Weights of a small self-supervised audio encoder (BEST-RQ): batches of 256, 26041 training examples.
Rows from block 4 of a small self-supervised audio encoder (BEST-RQ), named by matrix and row number. Each number is 200 + 40 x the weight over its row's rms, rounded and kept within 0 to 999. All counts start at 0. After the name is the row's rms in percent of the matrix's.
After each channel's rows are labels from the 100 clips, of 14848, where the channel reaches its highest value: "loudest band" is the band of the loudest frequency at the time of the peak; "strongest on" is what is common among them. Only what is clearly more common there than usual is listed. The data: short read English sentences (LibriTTS-R). In brackets: how many of the 100, against the usual share in percent.
# conv: width-3 conv (model.blocks.4.conv.weight, 192x192x3, each kernel summed), inputs 64-127

conv.136,082,219,289,263,271,145,268,232,198,184,274,219,171,227,227,233,209,143,215,204,175,175,215,243,192,155,149,228,215,260,104,242,259,232,222,223,136,148,204,200,155,198,193,201,157,215,221,188,226,225,176,157,225,253,233,217,200,211,170,227,261,202,181,195,160
loudest band: 250 to 500 Hz (35 vs 11.3)
strongest on: voice: female (93 vs 53.8)

conv.160,112,154,242,162,164,262,165,160,158,230,199,240,201,225,198,188,191,153,186,224,163,259,246,198,227,164,268,155,165,178,213,202,207,252,209,182,171,269,161,158,285,160,230,299,191,197,173,238,142,228,263,176,178,171,206,207,211,123,238,237,157,203,221,147,230
loudest band: 250 to 500 Hz (45 vs 11.3)
strongest on: voice: female (92 vs 53.8)

conv.118,085,205,230,197,211,210,151,149,179,242,180,162,215,228,247,176,149,213,153,165,226,236,224,228,187,164,212,195,207,209,219,182,140,190,250,157,150,222,220,143,231,223,183,181,173,240,247,252,163,197,243,219,209,245,153,94,239,194,167,187,214,211,166,182,273
loudest band: 250 to 500 Hz (31 vs 11.3)
strongest on: voice: female (85 vs 53.8)

conv.181,108,198,234,171,208,141,219,194,125,267,197,227,161,182,233,228,160,197,203,251,221,253,190,191,207,227,197,180,261,220,187,282,247,172,274,237,152,210,156,180,108,186,240,148,250,160,185,181,208,248,137,208,140,189,183,230,289,172,162,251,200,254,244,172,215
loudest band: 250 to 500 Hz (30 vs 11.3)
strongest on: voice: male (89 vs 46.2)

conv.124,077,235,208,224,162,158,221,235,215,248,169,147,130,172,171,198,278,173,175,178,213,128,204,174,169,186,119,210,202,267,170,215,237,256,167,155,173,139,202,200,185,194,196,194,229,132,212,265,157,252,202,190,225,154,197,120,233,225,210,243,169,228,224,223,226
loudest band: 250 to 500 Hz (37 vs 11.3)
strongest on: voice: female (97 vs 53.8)

conv.155,117,216,184,216,223,164,216,202,236,191,276,221,186,198,238,206,170,242,126,217,201,209,128,160,224,161,145,206,186,207,177,231,169,239,261,227,256,246,151,216,241,182,209,171,272,181,128,201,260,169,158,163,168,205,190,201,182,173,196,137,266,186,112,215,185
loudest band: 4000 to 8000 Hz (32 vs 4.2)
strongest on: voice: male (73 vs 46.2)

conv.127,091,216,226,187,135,217,255,204,163,120,128,265,221,267,210,214,195,129,180,217,181,239,218,200,215,228,208,165,167,225,233,226,235,266,213,160,163,199,170,195,195,203,202,235,223,196,194,176,197,364,171,246,209,199,216,220,202,184,232,273,207,216,214,193,250
loudest band: 250 to 500 Hz (38 vs 11.3); 500 to 1000 Hz (27 vs 6.2)
strongest on: voice: female (97 vs 53.8)

conv.57,094,226,221,186,142,270,161,221,213,254,222,238,212,216,217,147,261,192,161,150,186,198,270,190,223,202,165,147,212,275,165,211,262,217,152,177,235,194,158,213,119,195,231,272,219,230,205,223,195,124,259,180,290,165,213,224,219,171,217,224,195,205,221,177,177
loudest band: 250 to 500 Hz (43 vs 11.3)
strongest on: voice: female (92 vs 53.8)

conv.154,086,235,155,200,138,197,193,265,193,244,262,270,196,224,136,257,196,200,169,164,171,279,262,179,156,229,141,189,240,287,246,226,240,133,171,167,235,176,208,234,238,173,290,179,227,282,237,166,202,191,185,240,149,134,192,184,163,187,277,221,270,236,189,190,205
loudest band: 500 to 1000 Hz (51 vs 6.2)
strongest on: voice: male (82 vs 46.2)

conv.177,085,229,194,202,183,170,241,285,155,239,234,259,172,201,203,165,171,215,200,162,147,219,200,224,143,124,164,260,141,154,210,211,164,154,223,236,284,154,182,170,191,187,194,145,242,112,158,199,241,209,155,262,200,197,210,179,264,180,203,272,231,209,179,193,181
loudest band: 500 to 1000 Hz (67 vs 6.2)
strongest on: voice: male (76 vs 46.2)

conv.101,087,210,128,156,173,209,258,146,66,275,153,181,239,194,215,175,218,200,168,263,101,277,220,175,167,184,261,181,213,185,173,244,229,198,267,152,172,161,209,216,207,179,230,177,130,203,241,165,128,239,157,201,222,207,166,206,214,216,204,253,108,237,136,123,260
loudest band: 500 to 1000 Hz (35 vs 6.2)
strongest on: voice: male (72 vs 46.2)

conv.9,080,209,213,138,162,226,237,282,201,154,202,190,210,240,163,245,159,164,245,212,197,212,181,269,200,197,209,293,155,272,163,220,222,254,232,210,155,150,169,204,211,209,211,177,163,160,173,169,169,198,248,209,198,282,181,176,197,170,150,197,206,201,39,186,194
loudest band: 500 to 1000 Hz (42 vs 6.2)
strongest on: voice: female (82 vs 53.8)

conv.26,113,174,247,235,244,183,184,245,237,236,141,181,159,211,318,212,210,158,200,223,144,179,203,290,189,154,224,151,181,189,175,221,241,228,259,174,140,200,171,188,212,139,135,235,195,169,212,148,194,196,218,179,272,198,246,158,213,161,195,269,176,248,224,202,258
loudest band: 250 to 500 Hz (75 vs 11.3)
strongest on: voice: female (100 vs 53.8)

conv.94,108,138,185,192,199,190,231,192,172,231,143,203,146,141,245,232,220,246,159,207,166,210,223,276,226,204,190,151,290,133,183,178,204,134,187,176,146,233,219,133,180,150,215,227,172,225,223,168,185,229,302,158,254,206,194,212,250,170,189,211,218,205,203,227,271
loudest band: 250 to 500 Hz (60 vs 11.3)
strongest on: voice: female (96 vs 53.8)

conv.111,086,181,217,172,225,201,150,189,189,169,203,174,131,213,234,215,262,195,177,148,188,89,151,156,197,202,166,246,219,168,238,145,198,328,234,223,224,236,181,116,268,133,166,270,171,229,256,226,219,149,180,156,211,205,122,155,215,134,155,207,174,185,198,206,183
loudest band: 250 to 500 Hz (35 vs 11.3)
strongest on: voice: female (91 vs 53.8)

conv.146,101,171,210,195,246,147,133,184,206,203,179,154,218,189,259,202,225,220,160,201,196,146,202,173,204,153,204,214,215,231,193,170,243,250,256,226,258,272,167,154,222,180,200,230,236,130,190,172,231,181,203,181,263,176,166,179,203,160,240,210,151,182,153,163,191
loudest band: 250 to 500 Hz (32 vs 11.3); 4000 to 8000 Hz (29 vs 4.2)
strongest on: voice: female (81 vs 53.8)

conv.170,116,216,236,198,166,259,163,173,182,193,242,227,190,172,205,165,314,246,199,209,208,166,333,203,209,180,189,179,247,180,226,193,155,228,213,229,190,189,229,194,182,247,186,271,168,214,202,227,277,199,193,125,276,300,205,192,271,229,163,253,237,202,174,182,223
loudest band: 250 to 500 Hz (48 vs 11.3)
strongest on: voice: female (98 vs 53.8)

conv.139,086,255,188,214,135,147,158,177,224,197,173,238,251,241,131,270,219,201,148,253,191,278,278,142,235,187,173,146,221,269,203,211,267,242,198,161,197,225,212,185,235,172,236,199,228,191,236,220,172,229,283,209,233,180,231,204,226,220,307,235,164,229,216,158,167
loudest band: 500 to 1000 Hz (35 vs 6.2)
strongest on: voice: female (92 vs 53.8)

conv.116,116,259,202,218,172,172,160,179,205,172,176,225,196,281,236,170,206,129,236,225,247,204,191,174,253,180,211,191,184,230,272,203,206,274,200,163,168,155,239,230,222,169,223,218,238,175,220,228,192,320,233,212,245,266,244,147,202,201,227,236,174,183,216,232,251
loudest band: 250 to 500 Hz (36 vs 11.3); 500 to 1000 Hz (31 vs 6.2)
strongest on: voice: female (100 vs 53.8)

conv.48,119,266,148,223,72,169,256,251,184,195,189,205,216,202,193,126,163,164,218,166,253,228,243,215,220,237,154,163,237,194,225,268,170,249,193,156,183,157,198,126,151,208,147,170,241,223,186,203,207,204,172,194,235,233,134,128,226,121,188,278,198,215,166,156,219
loudest band: 500 to 1000 Hz (41 vs 6.2)
strongest on: voice: male (78 vs 46.2)

conv.108,081,208,223,165,223,196,227,186,132,203,190,270,228,180,256,186,216,202,176,229,202,211,219,175,179,209,278,142,137,203,246,183,245,241,251,108,139,220,163,209,266,186,192,211,190,201,206,130,197,249,155,224,216,204,229,130,165,152,187,210,206,239,196,182,183
loudest band: 500 to 1000 Hz (27 vs 6.2)
strongest on: voice: female (85 vs 53.8)

conv.174,126,216,245,207,161,272,153,197,221,160,218,220,165,338,181,205,118,91,183,227,167,221,232,204,196,227,240,202,172,271,203,276,212,229,207,144,152,180,198,166,247,189,230,201,254,191,259,208,138,269,198,283,212,267,194,176,265,183,180,241,185,284,199,216,251
loudest band: 250 to 500 Hz (31 vs 11.3)
strongest on: voice: female (98 vs 53.8)

conv.78,098,186,228,191,200,205,190,230,170,172,211,240,211,231,252,162,278,208,217,259,203,209,342,251,152,152,213,258,222,211,250,169,158,255,205,167,188,175,180,145,150,169,227,241,196,195,269,140,270,284,219,195,222,258,169,200,254,111,240,233,186,146,293,221,259
loudest band: 250 to 500 Hz (28 vs 11.3)
strongest on: voice: female (98 vs 53.8)

conv.36,101,193,276,177,211,200,217,246,163,170,240,236,187,182,173,194,147,199,204,200,156,209,231,201,176,218,237,170,240,152,134,188,169,236,179,215,234,139,241,139,217,171,164,177,225,207,204,232,228,209,223,176,215,174,183,201,203,179,127,287,193,219,178,245,174
loudest band: 500 to 1000 Hz (52 vs 6.2)
strongest on: voice: male (78 vs 46.2)

conv.0,088,174,206,170,143,148,225,125,208,201,136,191,265,221,220,224,187,213,186,241,189,166,232,131,245,193,114,234,141,208,243,179,195,221,231,206,199,160,209,129,176,205,140,202,209,125,206,174,307,286,202,226,257,263,179,130,175,198,178,194,205,169,195,264,135
loudest band: 500 to 1000 Hz (25 vs 6.2)
strongest on: voice: female (82 vs 53.8)

conv.123,110,196,242,196,163,194,185,172,187,186,185,184,200,142,268,193,212,166,173,215,201,176,207,195,166,160,215,240,188,139,227,182,205,270,249,235,188,193,236,166,291,218,163,242,212,183,219,177,220,279,253,172,294,164,163,156,209,201,209,258,115,233,187,188,202
loudest band: 250 to 500 Hz (58 vs 11.3)
strongest on: voice: female (100 vs 53.8)

conv.175,120,206,180,220,191,227,279,176,235,231,168,213,261,237,258,176,148,218,141,299,205,248,170,248,202,208,243,218,155,218,212,211,239,157,225,201,172,264,190,248,235,236,210,210,234,121,183,221,188,295,193,223,186,166,233,185,265,253,184,182,222,264,169,228,289
loudest band: 500 to 1000 Hz (34 vs 6.2)
strongest on: voice: male (72 vs 46.2)

conv.121,091,183,122,151,163,196,199,236,204,137,138,210,142,152,199,213,200,228,202,189,198,200,248,226,259,168,238,216,250,206,191,219,197,191,204,263,202,196,155,296,170,191,225,199,169,161,229,142,173,218,203,252,163,176,211,186,184,212,224,188,155,282,197,150,164
loudest band: 4000 to 8000 Hz (63 vs 4.2)
strongest on: voice: female (87 vs 53.8)

conv.31,077,229,184,210,203,246,194,224,228,270,185,271,259,185,269,199,181,135,201,224,174,222,240,214,164,223,222,103,165,181,218,152,178,201,139,197,163,197,200,201,184,216,172,199,116,192,202,253,153,221,132,209,268,165,249,179,195,195,147,327,216,257,237,194,211
loudest band: 500 to 1000 Hz (35 vs 6.2); 250 to 500 Hz (29 vs 11.3)
strongest on: voice: female (84 vs 53.8)

conv.90,084,294,179,181,196,191,187,259,239,234,215,267,209,231,217,218,213,206,209,182,195,224,268,181,215,202,193,233,217,234,209,188,219,207,231,156,243,213,237,251,239,173,221,226,249,162,188,227,197,238,254,292,262,134,197,204,212,270,198,239,200,189,223,200,201
loudest band: 500 to 1000 Hz (43 vs 6.2); 1000 to 2000 Hz (30 vs 1.6)
strongest on: voice: female (88 vs 53.8)

conv.122,108,218,206,157,170,188,160,213,211,119,227,232,145,245,178,199,205,178,234,197,161,228,221,141,228,261,234,263,271,222,162,214,145,238,156,266,164,211,241,157,247,237,187,212,250,238,233,234,209,189,218,229,279,192,176,158,263,239,215,208,217,226,201,181,177
loudest band: 500 to 1000 Hz (32 vs 6.2); 250 to 500 Hz (32 vs 11.3)
strongest on: voice: female (91 vs 53.8)

conv.144,119,250,221,197,203,205,200,234,176,265,266,273,268,209,171,223,165,263,176,235,204,185,152,204,239,203,229,213,181,207,130,207,237,147,312,241,152,231,195,192,185,178,231,155,196,145,161,230,240,199,169,218,267,179,189,234,232,206,215,186,230,199,111,211,220
loudest band: 4000 to 8000 Hz (65 vs 4.2)
strongest on: voice: male (86 vs 46.2)