{
  "model": "self-supervised audio encoder (BEST-RQ)",
  "dataset": "short read English sentences (LibriTTS-R)",
  "train_examples": 26041,
  "n_mels": 64,
  "hop_length": 160,
  "input": "log_mel",
  "win_length": 512,
  "codebook_size": 256,
  "mask_prob": 0.08,
  "arch": "crnn",
  "norm": "batchnorm",
  "activation": "relu",
  "depths": [1, 2, 2],
  "kernel_size": 3,
  "stem": "single",
  "widths": [192, 192, 192],
  "rnn_width": 256,
  "rnn": "lstm",
  "bidirectional": false,
  "rnn_residual": true,
  "rnn_layers": 4,
  "optimizer": "adamw",
  "lr": 0.0034,
  "beta1": 0.8,
  "beta2": 0.999,
  "eps": 1e-10,
  "grad_clip": 1.0,
  "gradient_noise": 0.3,
  "steps": 5200,
  "batch_size": 256,
  "epochs": 51.1,
  "lr_schedule": "cosine",
  "final_lr_fraction": 0.1,
  "warmup_steps": 150,
  "weight_decay": 0.0
}
Rows from block 2 of a small self-supervised audio encoder (BEST-RQ), named by matrix and row number. Each number is 128 + 32 x the weight over its row's rms, rounded and kept within 0 to 255. All counts start at 0.
After each channel's rows are labels from the 100 clips, of 14848, where the channel reaches its highest value: "top examples" is what is common among them. Only what is clearly more common there than usual is listed. The data: short read English sentences (LibriTTS-R). In brackets: how many of the 100, against the usual share in percent.
# conv: width-3 conv (model.blocks.2.conv.weight, 192x192x3, each kernel summed), inputs 128-191

conv.80 [ 73 155 108 150 120 198 153 167 123 129 176 136 101  93 144  76 151 106 149 124 139 121 179 104 153  75 107 130 187 156 143 195 125  88 116 103 114  40 118 149 145 122 124 210 100 109 105 151 107 186 126 123 115 110 153 143 141 124 143 110 139 119 137 158]
top examples: voice: male (100 vs 46.2)

conv.44 [130 111 110 154 161  79 121 119 108  89 121 154  70 122 133 169 190  94 103 164 140 146 164 123 154 136 152 150  93  95  98 133 148  93  97 138 131 143 111  78  11 112 219 154  81  33 108  79  84 145 109 133 145  93 107 141 108 147  94 191 120 114  78 138]
top examples: voice: male (75 vs 46.2)

conv.65 [ 98 166 145 128 179  85 138 100 131 118 124 146 135 184 181 105  36  67 154 130 171  99  90 143 163 165 142 102 122  95 184  98 118 105 127 149 119 149  84 112 119 139 191 201 123 161  85 131 119 118 147 106 153 131 164 146 201 127 102 143 106 174 102 101]
top examples: voice: male (87 vs 46.2)

conv.9 [126 123 156 158  71 133 100 114 131  77 140  96 125 123 109 107 108  49  78 119 152  87 135  83 143 145 107 140 127 130 105  94 144 161 139 176 135  97  89 153 160 103 125 132 147 209 105  81  87 103 140 108  86 116 158 186 116 114 147  40  47 148 103  51]
top examples: voice: male (83 vs 46.2)

conv.180 [121 148 112  99  87 166 112 157  97  74 150 123 139 110 112 127  77 149 189  98  94  62 141 122 120  80  59 169 122 139 147 146 135 134 173 110 116 120 148  82  90  87 142  69 156 145 149 152  98 161 126 161  73 132 155 129 123  34 128 156 122  99 198  49]
top examples: voice: female (83 vs 53.8); the word "he" (30 vs 10.9)

conv.139 [135 144 131 141  74 154 121 123 137 139 131  96 123 139 120 141 101 117  79 154 169 207 117  82 140 131 155 208 155 160  55 116 148  52 173 108  86  91 138  82 146  91 159 114 137 148  98 190 159  76 108 202 180 116 138 180 126 134 216  87 110 161 158 105]
top examples: voice: female (82 vs 53.8)

conv.13 [ 70 116 180 147 170 143 140  62 143 113 107 154 103 175 124 125 109 153 188 124 158 130  61  64 126 126 148 105  82 129 179  86 131  96 121 209 108 115 144  83  67 129 124 150 103 183 123 146 143 141 164 146 175 158 132 132 135 143 128 142 101 177 146 129]
top examples: voice: male (94 vs 46.2)

conv.38 [168 122 101  61 142 150 163 138 123 136  87 173 135 152 136 138  61 117  87 147 105  98 138 125 121 113  82 200 186  94 134 137  95 176 152 162 132 129 125  74 127 108 151  55 183 165 113 101 124 166 134 137 146 115 157 145 153 104 119 113 113 109 149  93]
top examples: voice: female (92 vs 53.8)

conv.0 [135 132 116 153 133 136 134 151 104 120 165 221 114 108 134 116 100 110 112 127 170 163 145 168 131  98 160 153 131 206 115 201 126 142 105  92 121 169 165 111 147 126 164 193 113  87 146  99 114 156 112 149  93 162  91 176 178 112 111 179 102 125 140 109]
top examples: voice: male (80 vs 46.2)

conv.36 [155 119 131 163 125 124 114  84 103 142 143 153 139 189 171 110 143  98 154 113 136 144 153 121 172 146 127 193 157  82 144 182 153  90 117 114  98 143  48 124 126 120 141  94  85 185 140  90  95 156 123  89  95 130 146 185 126 118 155 130 126 133 122 124]
top examples: voice: male (80 vs 46.2)

conv.60 [112 181 147 135 130 153 211  92 105 137 132  79 150 163  84 126 138 137 183 138 149 134 164 154 161 152 131  75 163 141 100 179 137 140 140 104 140  96 120 132 161 148 149  71  83 147 104 186 111 144 122 131  74 136 165 179 142 158  89 122 182 130  86 128]
top examples: voice: male (97 vs 46.2)

conv.61 [122 119 170 202 108 140 159 151 172  89 106 134 119 120  89 112 178 149 126 147 102 101 170  56 169 118 144 179 145 140 121 122 152 135 143 116 212 119 136 133  63 146 115 138 161 128  89  60 103  98 182 129 127 108  99 150 120 132 109 108 135 156 115 150]
top examples: voice: female (95 vs 53.8)

conv.47 [108 150 139 123  49 118 192 139 139 152 172 172 118  70 141 121 105  91 161 138 175 176 186  95 149 107 136 117  94 183  97 145  72  74 104 128  92  94 131 127 147  99  96 124 173 131  90 110 165  97 189  79 110  98 137 156 142 126 190 119 125 179 148  94]
top examples: voice: male (72 vs 46.2)

conv.119 [126 131 142 142 144 139  98 132 104  71 103 124 124  99 101 142  60 116  94 109 130  66 100  86 150  80 106 171 109 112  88  82 158 145 144 123 166 161 123  99 162 136 119  91 170  68 147  59 136 121 123 164 103 141 143  95 115 117  84 127  62  98 107 154]
top examples: voice: female (100 vs 53.8)

conv.150 [115 143  99 105 154 194  63 127  77  77 178 147 199 139  49 183  54 157 150 131 175  85  67 117 129 139 126  77 126 118 123 142 107 162 115 112 118 177 143 133 144 132 120 168 133  91 120 162  79 146  89 173  92 162 144 108 103 108 135  96  97 111 102  86]
top examples: voice: female (87 vs 53.8)

conv.129 [ 88 179 135  67 128 118 125 109 117 172 119 134 115 121 188 145 129 128 145 117 137 161 102 137 105  58 128 173  67 147 148 102 148  69  95 132 119 163 122 157 145  98  68 181 107 157  94 107 117 119 133  67 163 178 175 154 134 158 177 153  81 123 104 141]
top examples: voice: female (94 vs 53.8)

conv.45 [106 154 113 137 132 111  85 152 111 138 109 110 162 102  97 139  66 133 115 110 109  89 147  74 163  99 190 168 114 105 102 133 154 109 158  93 196 148 122 120 134 105  94 108 154 174  94 124  90 159 188 152 146 161  87 156 161 176 102 102 109 118 128 186]
top examples: voice: female (96 vs 53.8)

conv.162 [113 102 122 131 154  77 163 149 119 114 173 127 178 106 129  79 171  74  81 151 136  97 103 177 120  70 156 127 130 137 136  94 186 111 133 184 165 142  76 172 123 156 134 129 120 100 148  40 113 161 137 135 146 143 129 102 164 152 133  89  96 115  88 151]
top examples: voice: female (88 vs 53.8)

conv.33 [121 172 113  78  78 151 140 153 111 141 144 117 184 149 171 136 142 128 167 114 124  87 154 107 129 146  77  57 199 155 131 170  70 127 106 145 103  56 181  91 150 148 184 132 132 138 151 163 103  62 116 159 182 104 132 172 126 135 146  81 158 140 121  99]
top examples: the word "it" (34 vs 12.1)

conv.158 [127 156 103  56 120  41 100 116 131 198  96 105 134 169 115 167 168 187  97 169  73 123 163 185 138 163 118 105 132  69  89 129 164 171 187 106 147 115 157 136 125  84 110 100 129  89 109 138 144 180  86 115 121 139 163 176 152 106  81 118 150  96 113 161]
top examples: voice: female (97 vs 53.8); the word "she" (25 vs 5.8)

conv.145 [115  90 115  98  84  95 164 169  51 152 159 147 151 107 117 121 165 111 226 149 165 133 158  87 165 171 104 150 113 128 130 131 127 141  71 127 120  99 176 176 194 131 130 121 123  86 120 129 123 126 141 104  66  74 110 122 129 147 161 141 155 113 124  94]
top examples: voice: male (86 vs 46.2)

conv.84 [ 95 123  73  80 159 114 163 147 170 149 164 128  98 161 168  94 150  75 170 160 170 116 174  89 117 135 106 150 112 122 114 130 122  47  86 138  81 117  92 132 119 153 152 112 105 109  90 146 116 143 145  78 130  88 103 152 148 157 139 120 110 117 149  83]
top examples: the word "of" (27 vs 9.8)

conv.7 [150 131 131 124 157 160  85 107 184 105  90 135 161 154 134 184  75 160  88 153 166  97 105 136 100 115 118 140 102  88  70 129 121 107 180 121 122 148 119  98 161 128 132 116 165 144 116  98 162  85  76 142 148 123 138 130 144 156 138  73 140 175 133 166]
top examples: voice: female (90 vs 53.8)

conv.118 [179 167 134 139 149 118 131 137 123 129 104 180 136 117 148 159  70 117 204 105 107 129 143  49 132 147  79 127 125 130 160 156 120 165 217 110 174 173 149  86 122  89  92  82 188 106 182 139 107 150 190 131 100 157  92 125 162  57  98 181 122 102 175 119]
top examples: voice: male (87 vs 46.2)

conv.155 [127 131 115 126 133 212  92  99  94 157  75  80 111 147 129 101  71 183 103 208 129 163 113  88  98 101 112 178 158 115  98 130 103 176 147  98 130 131 116 157 150 143  99  38 160 126  94 101 139 167 101  83 138 130 136 124 173 162 142  99 104  76  94 131]
top examples: voice: male (80 vs 46.2)

conv.71 [178 168 101  89 119  89 109 116 127 159 153 121 143 148  77 102 160 173 107 113 117 122 131 159 144 102 133 140 139  99  88 144 140 100 132  94 156 110 117 186 111 103 146 142 143 128 126 194 142 128 131  80 120 203 163 156 133 151  99  72  82 153 186 109]
top examples: voice: female (82 vs 53.8)

conv.127 [116 115 138 198  76  79 143  88 136 153 112 144 140 118 108 158 114 155 106 159 158 173 121 119 107 110 131 158  92 158 217  97  93 168 130  96 100 110  94 162 146 195 112  90 102 174 103 129 137  98 117 128 149 104 171 164 107 111 167 102 131 148 122 123]
top examples: voice: male (75 vs 46.2)

conv.188 [132 153 142 155 139 136 124 101  97  58  88 149 192 101 171 101  73 104 146 160 177 105 130  54 171 130 129 193 107 102 155  99  55 154 174 115 110 161 167  57  99 107 133  93 154  95 119 118 105  46 157 163 113  80 123 181 121 205 126 135 116 109 130 160]
top examples: text has "what" (25 vs 5.2)

conv.142 [109 133 115 174 101 130 144 162 201 172 107  91 116 136 109 103 162 115  42 147  91 109 128 117 107  90 106 118  68 106 142  49 213 111 110 136 141 109 125  89 164 220  52  89 134 117  87 125 104  57 122  87 130  70 133  93 151 142 134  88 123 138 133 113]
top examples: voice: male (80 vs 46.2)

conv.138 [138 134 167 142 141  50 148  95 153  93 122 126 130 121 100 140  65  45 133 106 135  90 137 133 105  85  99 138 113 127 121 122 172 183 192 127 142 143  92 136 117 107 109 143 111 158 164 167 100 130 129 185 140 128 152  98 125 197 107 120 108  47 127 144]
top examples: voice: male (91 vs 46.2)

conv.102 [131 120  87 119  99 159 190 147 129 175 196 134 119 116 114 134 241 138 120 120 159 166 148 146 150 115  96  58 119 106 132 138 150  89 111 129 166 102 137 138 137 142  86 105 109 125 134 127  86 183 158  61 135 172 162 161 172 195 139  88  79 100 129 173]
top examples: voice: male (91 vs 46.2)

conv.35 [123 131 116 152 123  82 174 101  94 128 128 131 179 140 187 116 118 119 119 139  97 157 154  91 109 164 114 189 153 105  85 132 155 149 126 102 167 169 161  61 126 136 107  90 175 158 109  82 127  77 151 116 101  91  85 177 113 138 179  87  71 120 122  74]
top examples: voice: female (89 vs 53.8)

conv.171 [184 168 124 139  86  96 141  84  83 153 136 110 160 139 128  78 118  99 135 158 135 164 148 134 106 138 152 159 106  79 145 132  96  86 143 154 141 157 173  58 182 106  89 144 119 144 160 172 116  76 100 136 188 173 133 150 171 169  72 158 139 163 154 136]
top examples: voice: female (84 vs 53.8)

conv.174 [ 98 134 101 119 131 154 116 120 114 128 110 111 114 133  98  91 183 110 149 144 143 120 126  97 168 139  65  95 127  54 175 112 111 149 114 113 151 123 133 147 127 160 158 139 103 126  93 208 124  84 187 130 133 152 117 136 105 163 145  94 128 123 169 158]
top examples: voice: male (97 vs 46.2)

conv.135 [103 155  73 181 102 143 143 155 169 136 118 116 119 129 119 103 134 106 214  86 113  52 127  92 129 159 118 191  92 111 171 118 128 157  96 125 149  99 116 131 168 137 113 180 125 138 143 195 166 155 134  90 108 111 118  91 101  61  75 129 117 161 195 118]
top examples: voice: male (88 vs 46.2)

conv.6 [123 125 107 110  77 111 137 117  99 134 114 124 137 119 152 103  76 109 113 147 160 126 109 107 176 128 123 154 124 138 144 135 145 123 154 137 152 119  78 102 108 179  71 156 145  85 160 152  97 124  60 146 155 147 236 178 117  97 150 113 132 117 119 144]
top examples: voice: female (92 vs 53.8)

conv.3 [155 135 133 143 197  85 110  90 156 139  97 159 123 124 122 150 136 130 168 127 106 117  79  86  58 112 120 165  75  53 127 125 139 145 148 146 128 183 141 174 117 130 105 137 104 125 117 118 191 147  97 109 115 191  86  40  91 152  91 176 121  97 124 156]
top examples: voice: female (89 vs 53.8)

conv.143 [172 142 156 135 168 132 117 126 103 146 135 169 124 145 126 126  93  65 179 137 110  97 105 145 112 147 151 106 145  90 173 113 106  49  93 119  94 155  85 162 113 156 199 144 114 191 105 150  98 163 191  94 141 152  90  72 187 164 119 157 116 144 153 110]
top examples: voice: male (96 vs 46.2)

conv.154 [168 129 129 168 110 114 119 136 103 126 116 121 132 115 178 163  57 103 134 125 132 130 130 138 105  82 132 147 137 148 146 143 208 112  89 104 108 163 160  81 179 165  87 168 121 168 172 169 146 127 148 156  51 127 105 132 109  81 113 121 168 143 157 150]
top examples: the word "the" (62 vs 24.8)

conv.82 [126 145 125 144 192 101 147  91 112  99 171 142 149 119 188 140 111 164 156  90 173 133 149 124  89  92 134 135  71 124 149  71 179  77 117 130 123 125 143 118 151  95  24 131  93 107 157 124 146 124 117  67 190 201 145 155 127 150 187 129 108 140 144  93]
top examples: voice: male (81 vs 46.2)

conv.190 [147  99 121 134 100 124 131  75 108 180 135  89 108  79 116 125 168 171 124 134 140 138 119 153 123 124 102  81 153 176 125 103 114 120 102 110 124 143 152 138 106 167 109 128 152 110 143 116  79 157  88 133  82 108  86 130 162 133 135 103  76 167 174 147]
top examples: voice: female (96 vs 53.8)

conv.53 [139 168 119 146 213  90 116  70 169  86  84 118 148 183 157 136 107 139  77  97 114 101 181 134  98 162 113 164  92 128 131 124 136  78 147 131 125 188 174  59 143 106 159 166 119 204 144 117 103  84  84  99 160 107 120 101 244 118 182 166 113 126 113 113]
top examples: voice: female (90 vs 53.8)

conv.106 [170 109 118 104 171  74  89 118  97 180 149 164 123 116 140 130 154 144 137  83 126  67 114 117  96 124 132 120 128 169 147 118 127 122  94 135  96 112 179 118 164  92 121  79 106 111 216 158 202 156  54 138 162 167 122 101 146  22  93 139 205 130 154 139]
top examples: voice: female (92 vs 53.8)

conv.113 [101 167 147 161 109 141 154 156 147 178 128 121 118  33 153 104 139 148  98 178 112 141  95 188  96  93 163  91 102 158 103 119 132 165 144 100 170 109 123 103 142 126  51 112 177  77 126 114  66 159 145 163  98 120  88  93 135 169 156 131 102 192 124 149]
top examples: voice: female (82 vs 53.8)

conv.24 [181  91 186 157 118 106 140 127 185 126  68 147 162 138 109 107 143 144 104 183 113 142 102 122 151 135 117 158 105 159  79 125 100 127 182 175 148 130 106 102 103 152 137 159 121 187  90  17 162  70 149 182 152 158 147 116 135 112 141  93 101 184 105 106]
top examples: voice: female (88 vs 53.8); the word "i" (41 vs 17.9)

conv.17 [140 114 118 109 156  47 148 143  91 152 185  96 182 122 155  80 119  86  80 157 167 147  72 107 129 115 137 127 136 149  84 121 164  85  83 108 100 115  66  77  95 124 168 135 137 101 130 116  93  78 130 140 158  96 124 136 119 116 218 107 126 112 145 120]
top examples: voice: female (92 vs 53.8)

conv.148 [143 101 102 106  73 106 107 119  84 155  76 113  64 140 146 141 107 112 153  97  85 175 167 148 154  92 113 123 155 120 117 163  95 185 151 119 179 109  88 123  63 133 114 159 116 174 107 104 142 141  73 124 136  98  77 127  94 108  92 194 142 119  87 136]
top examples: voice: male (73 vs 46.2)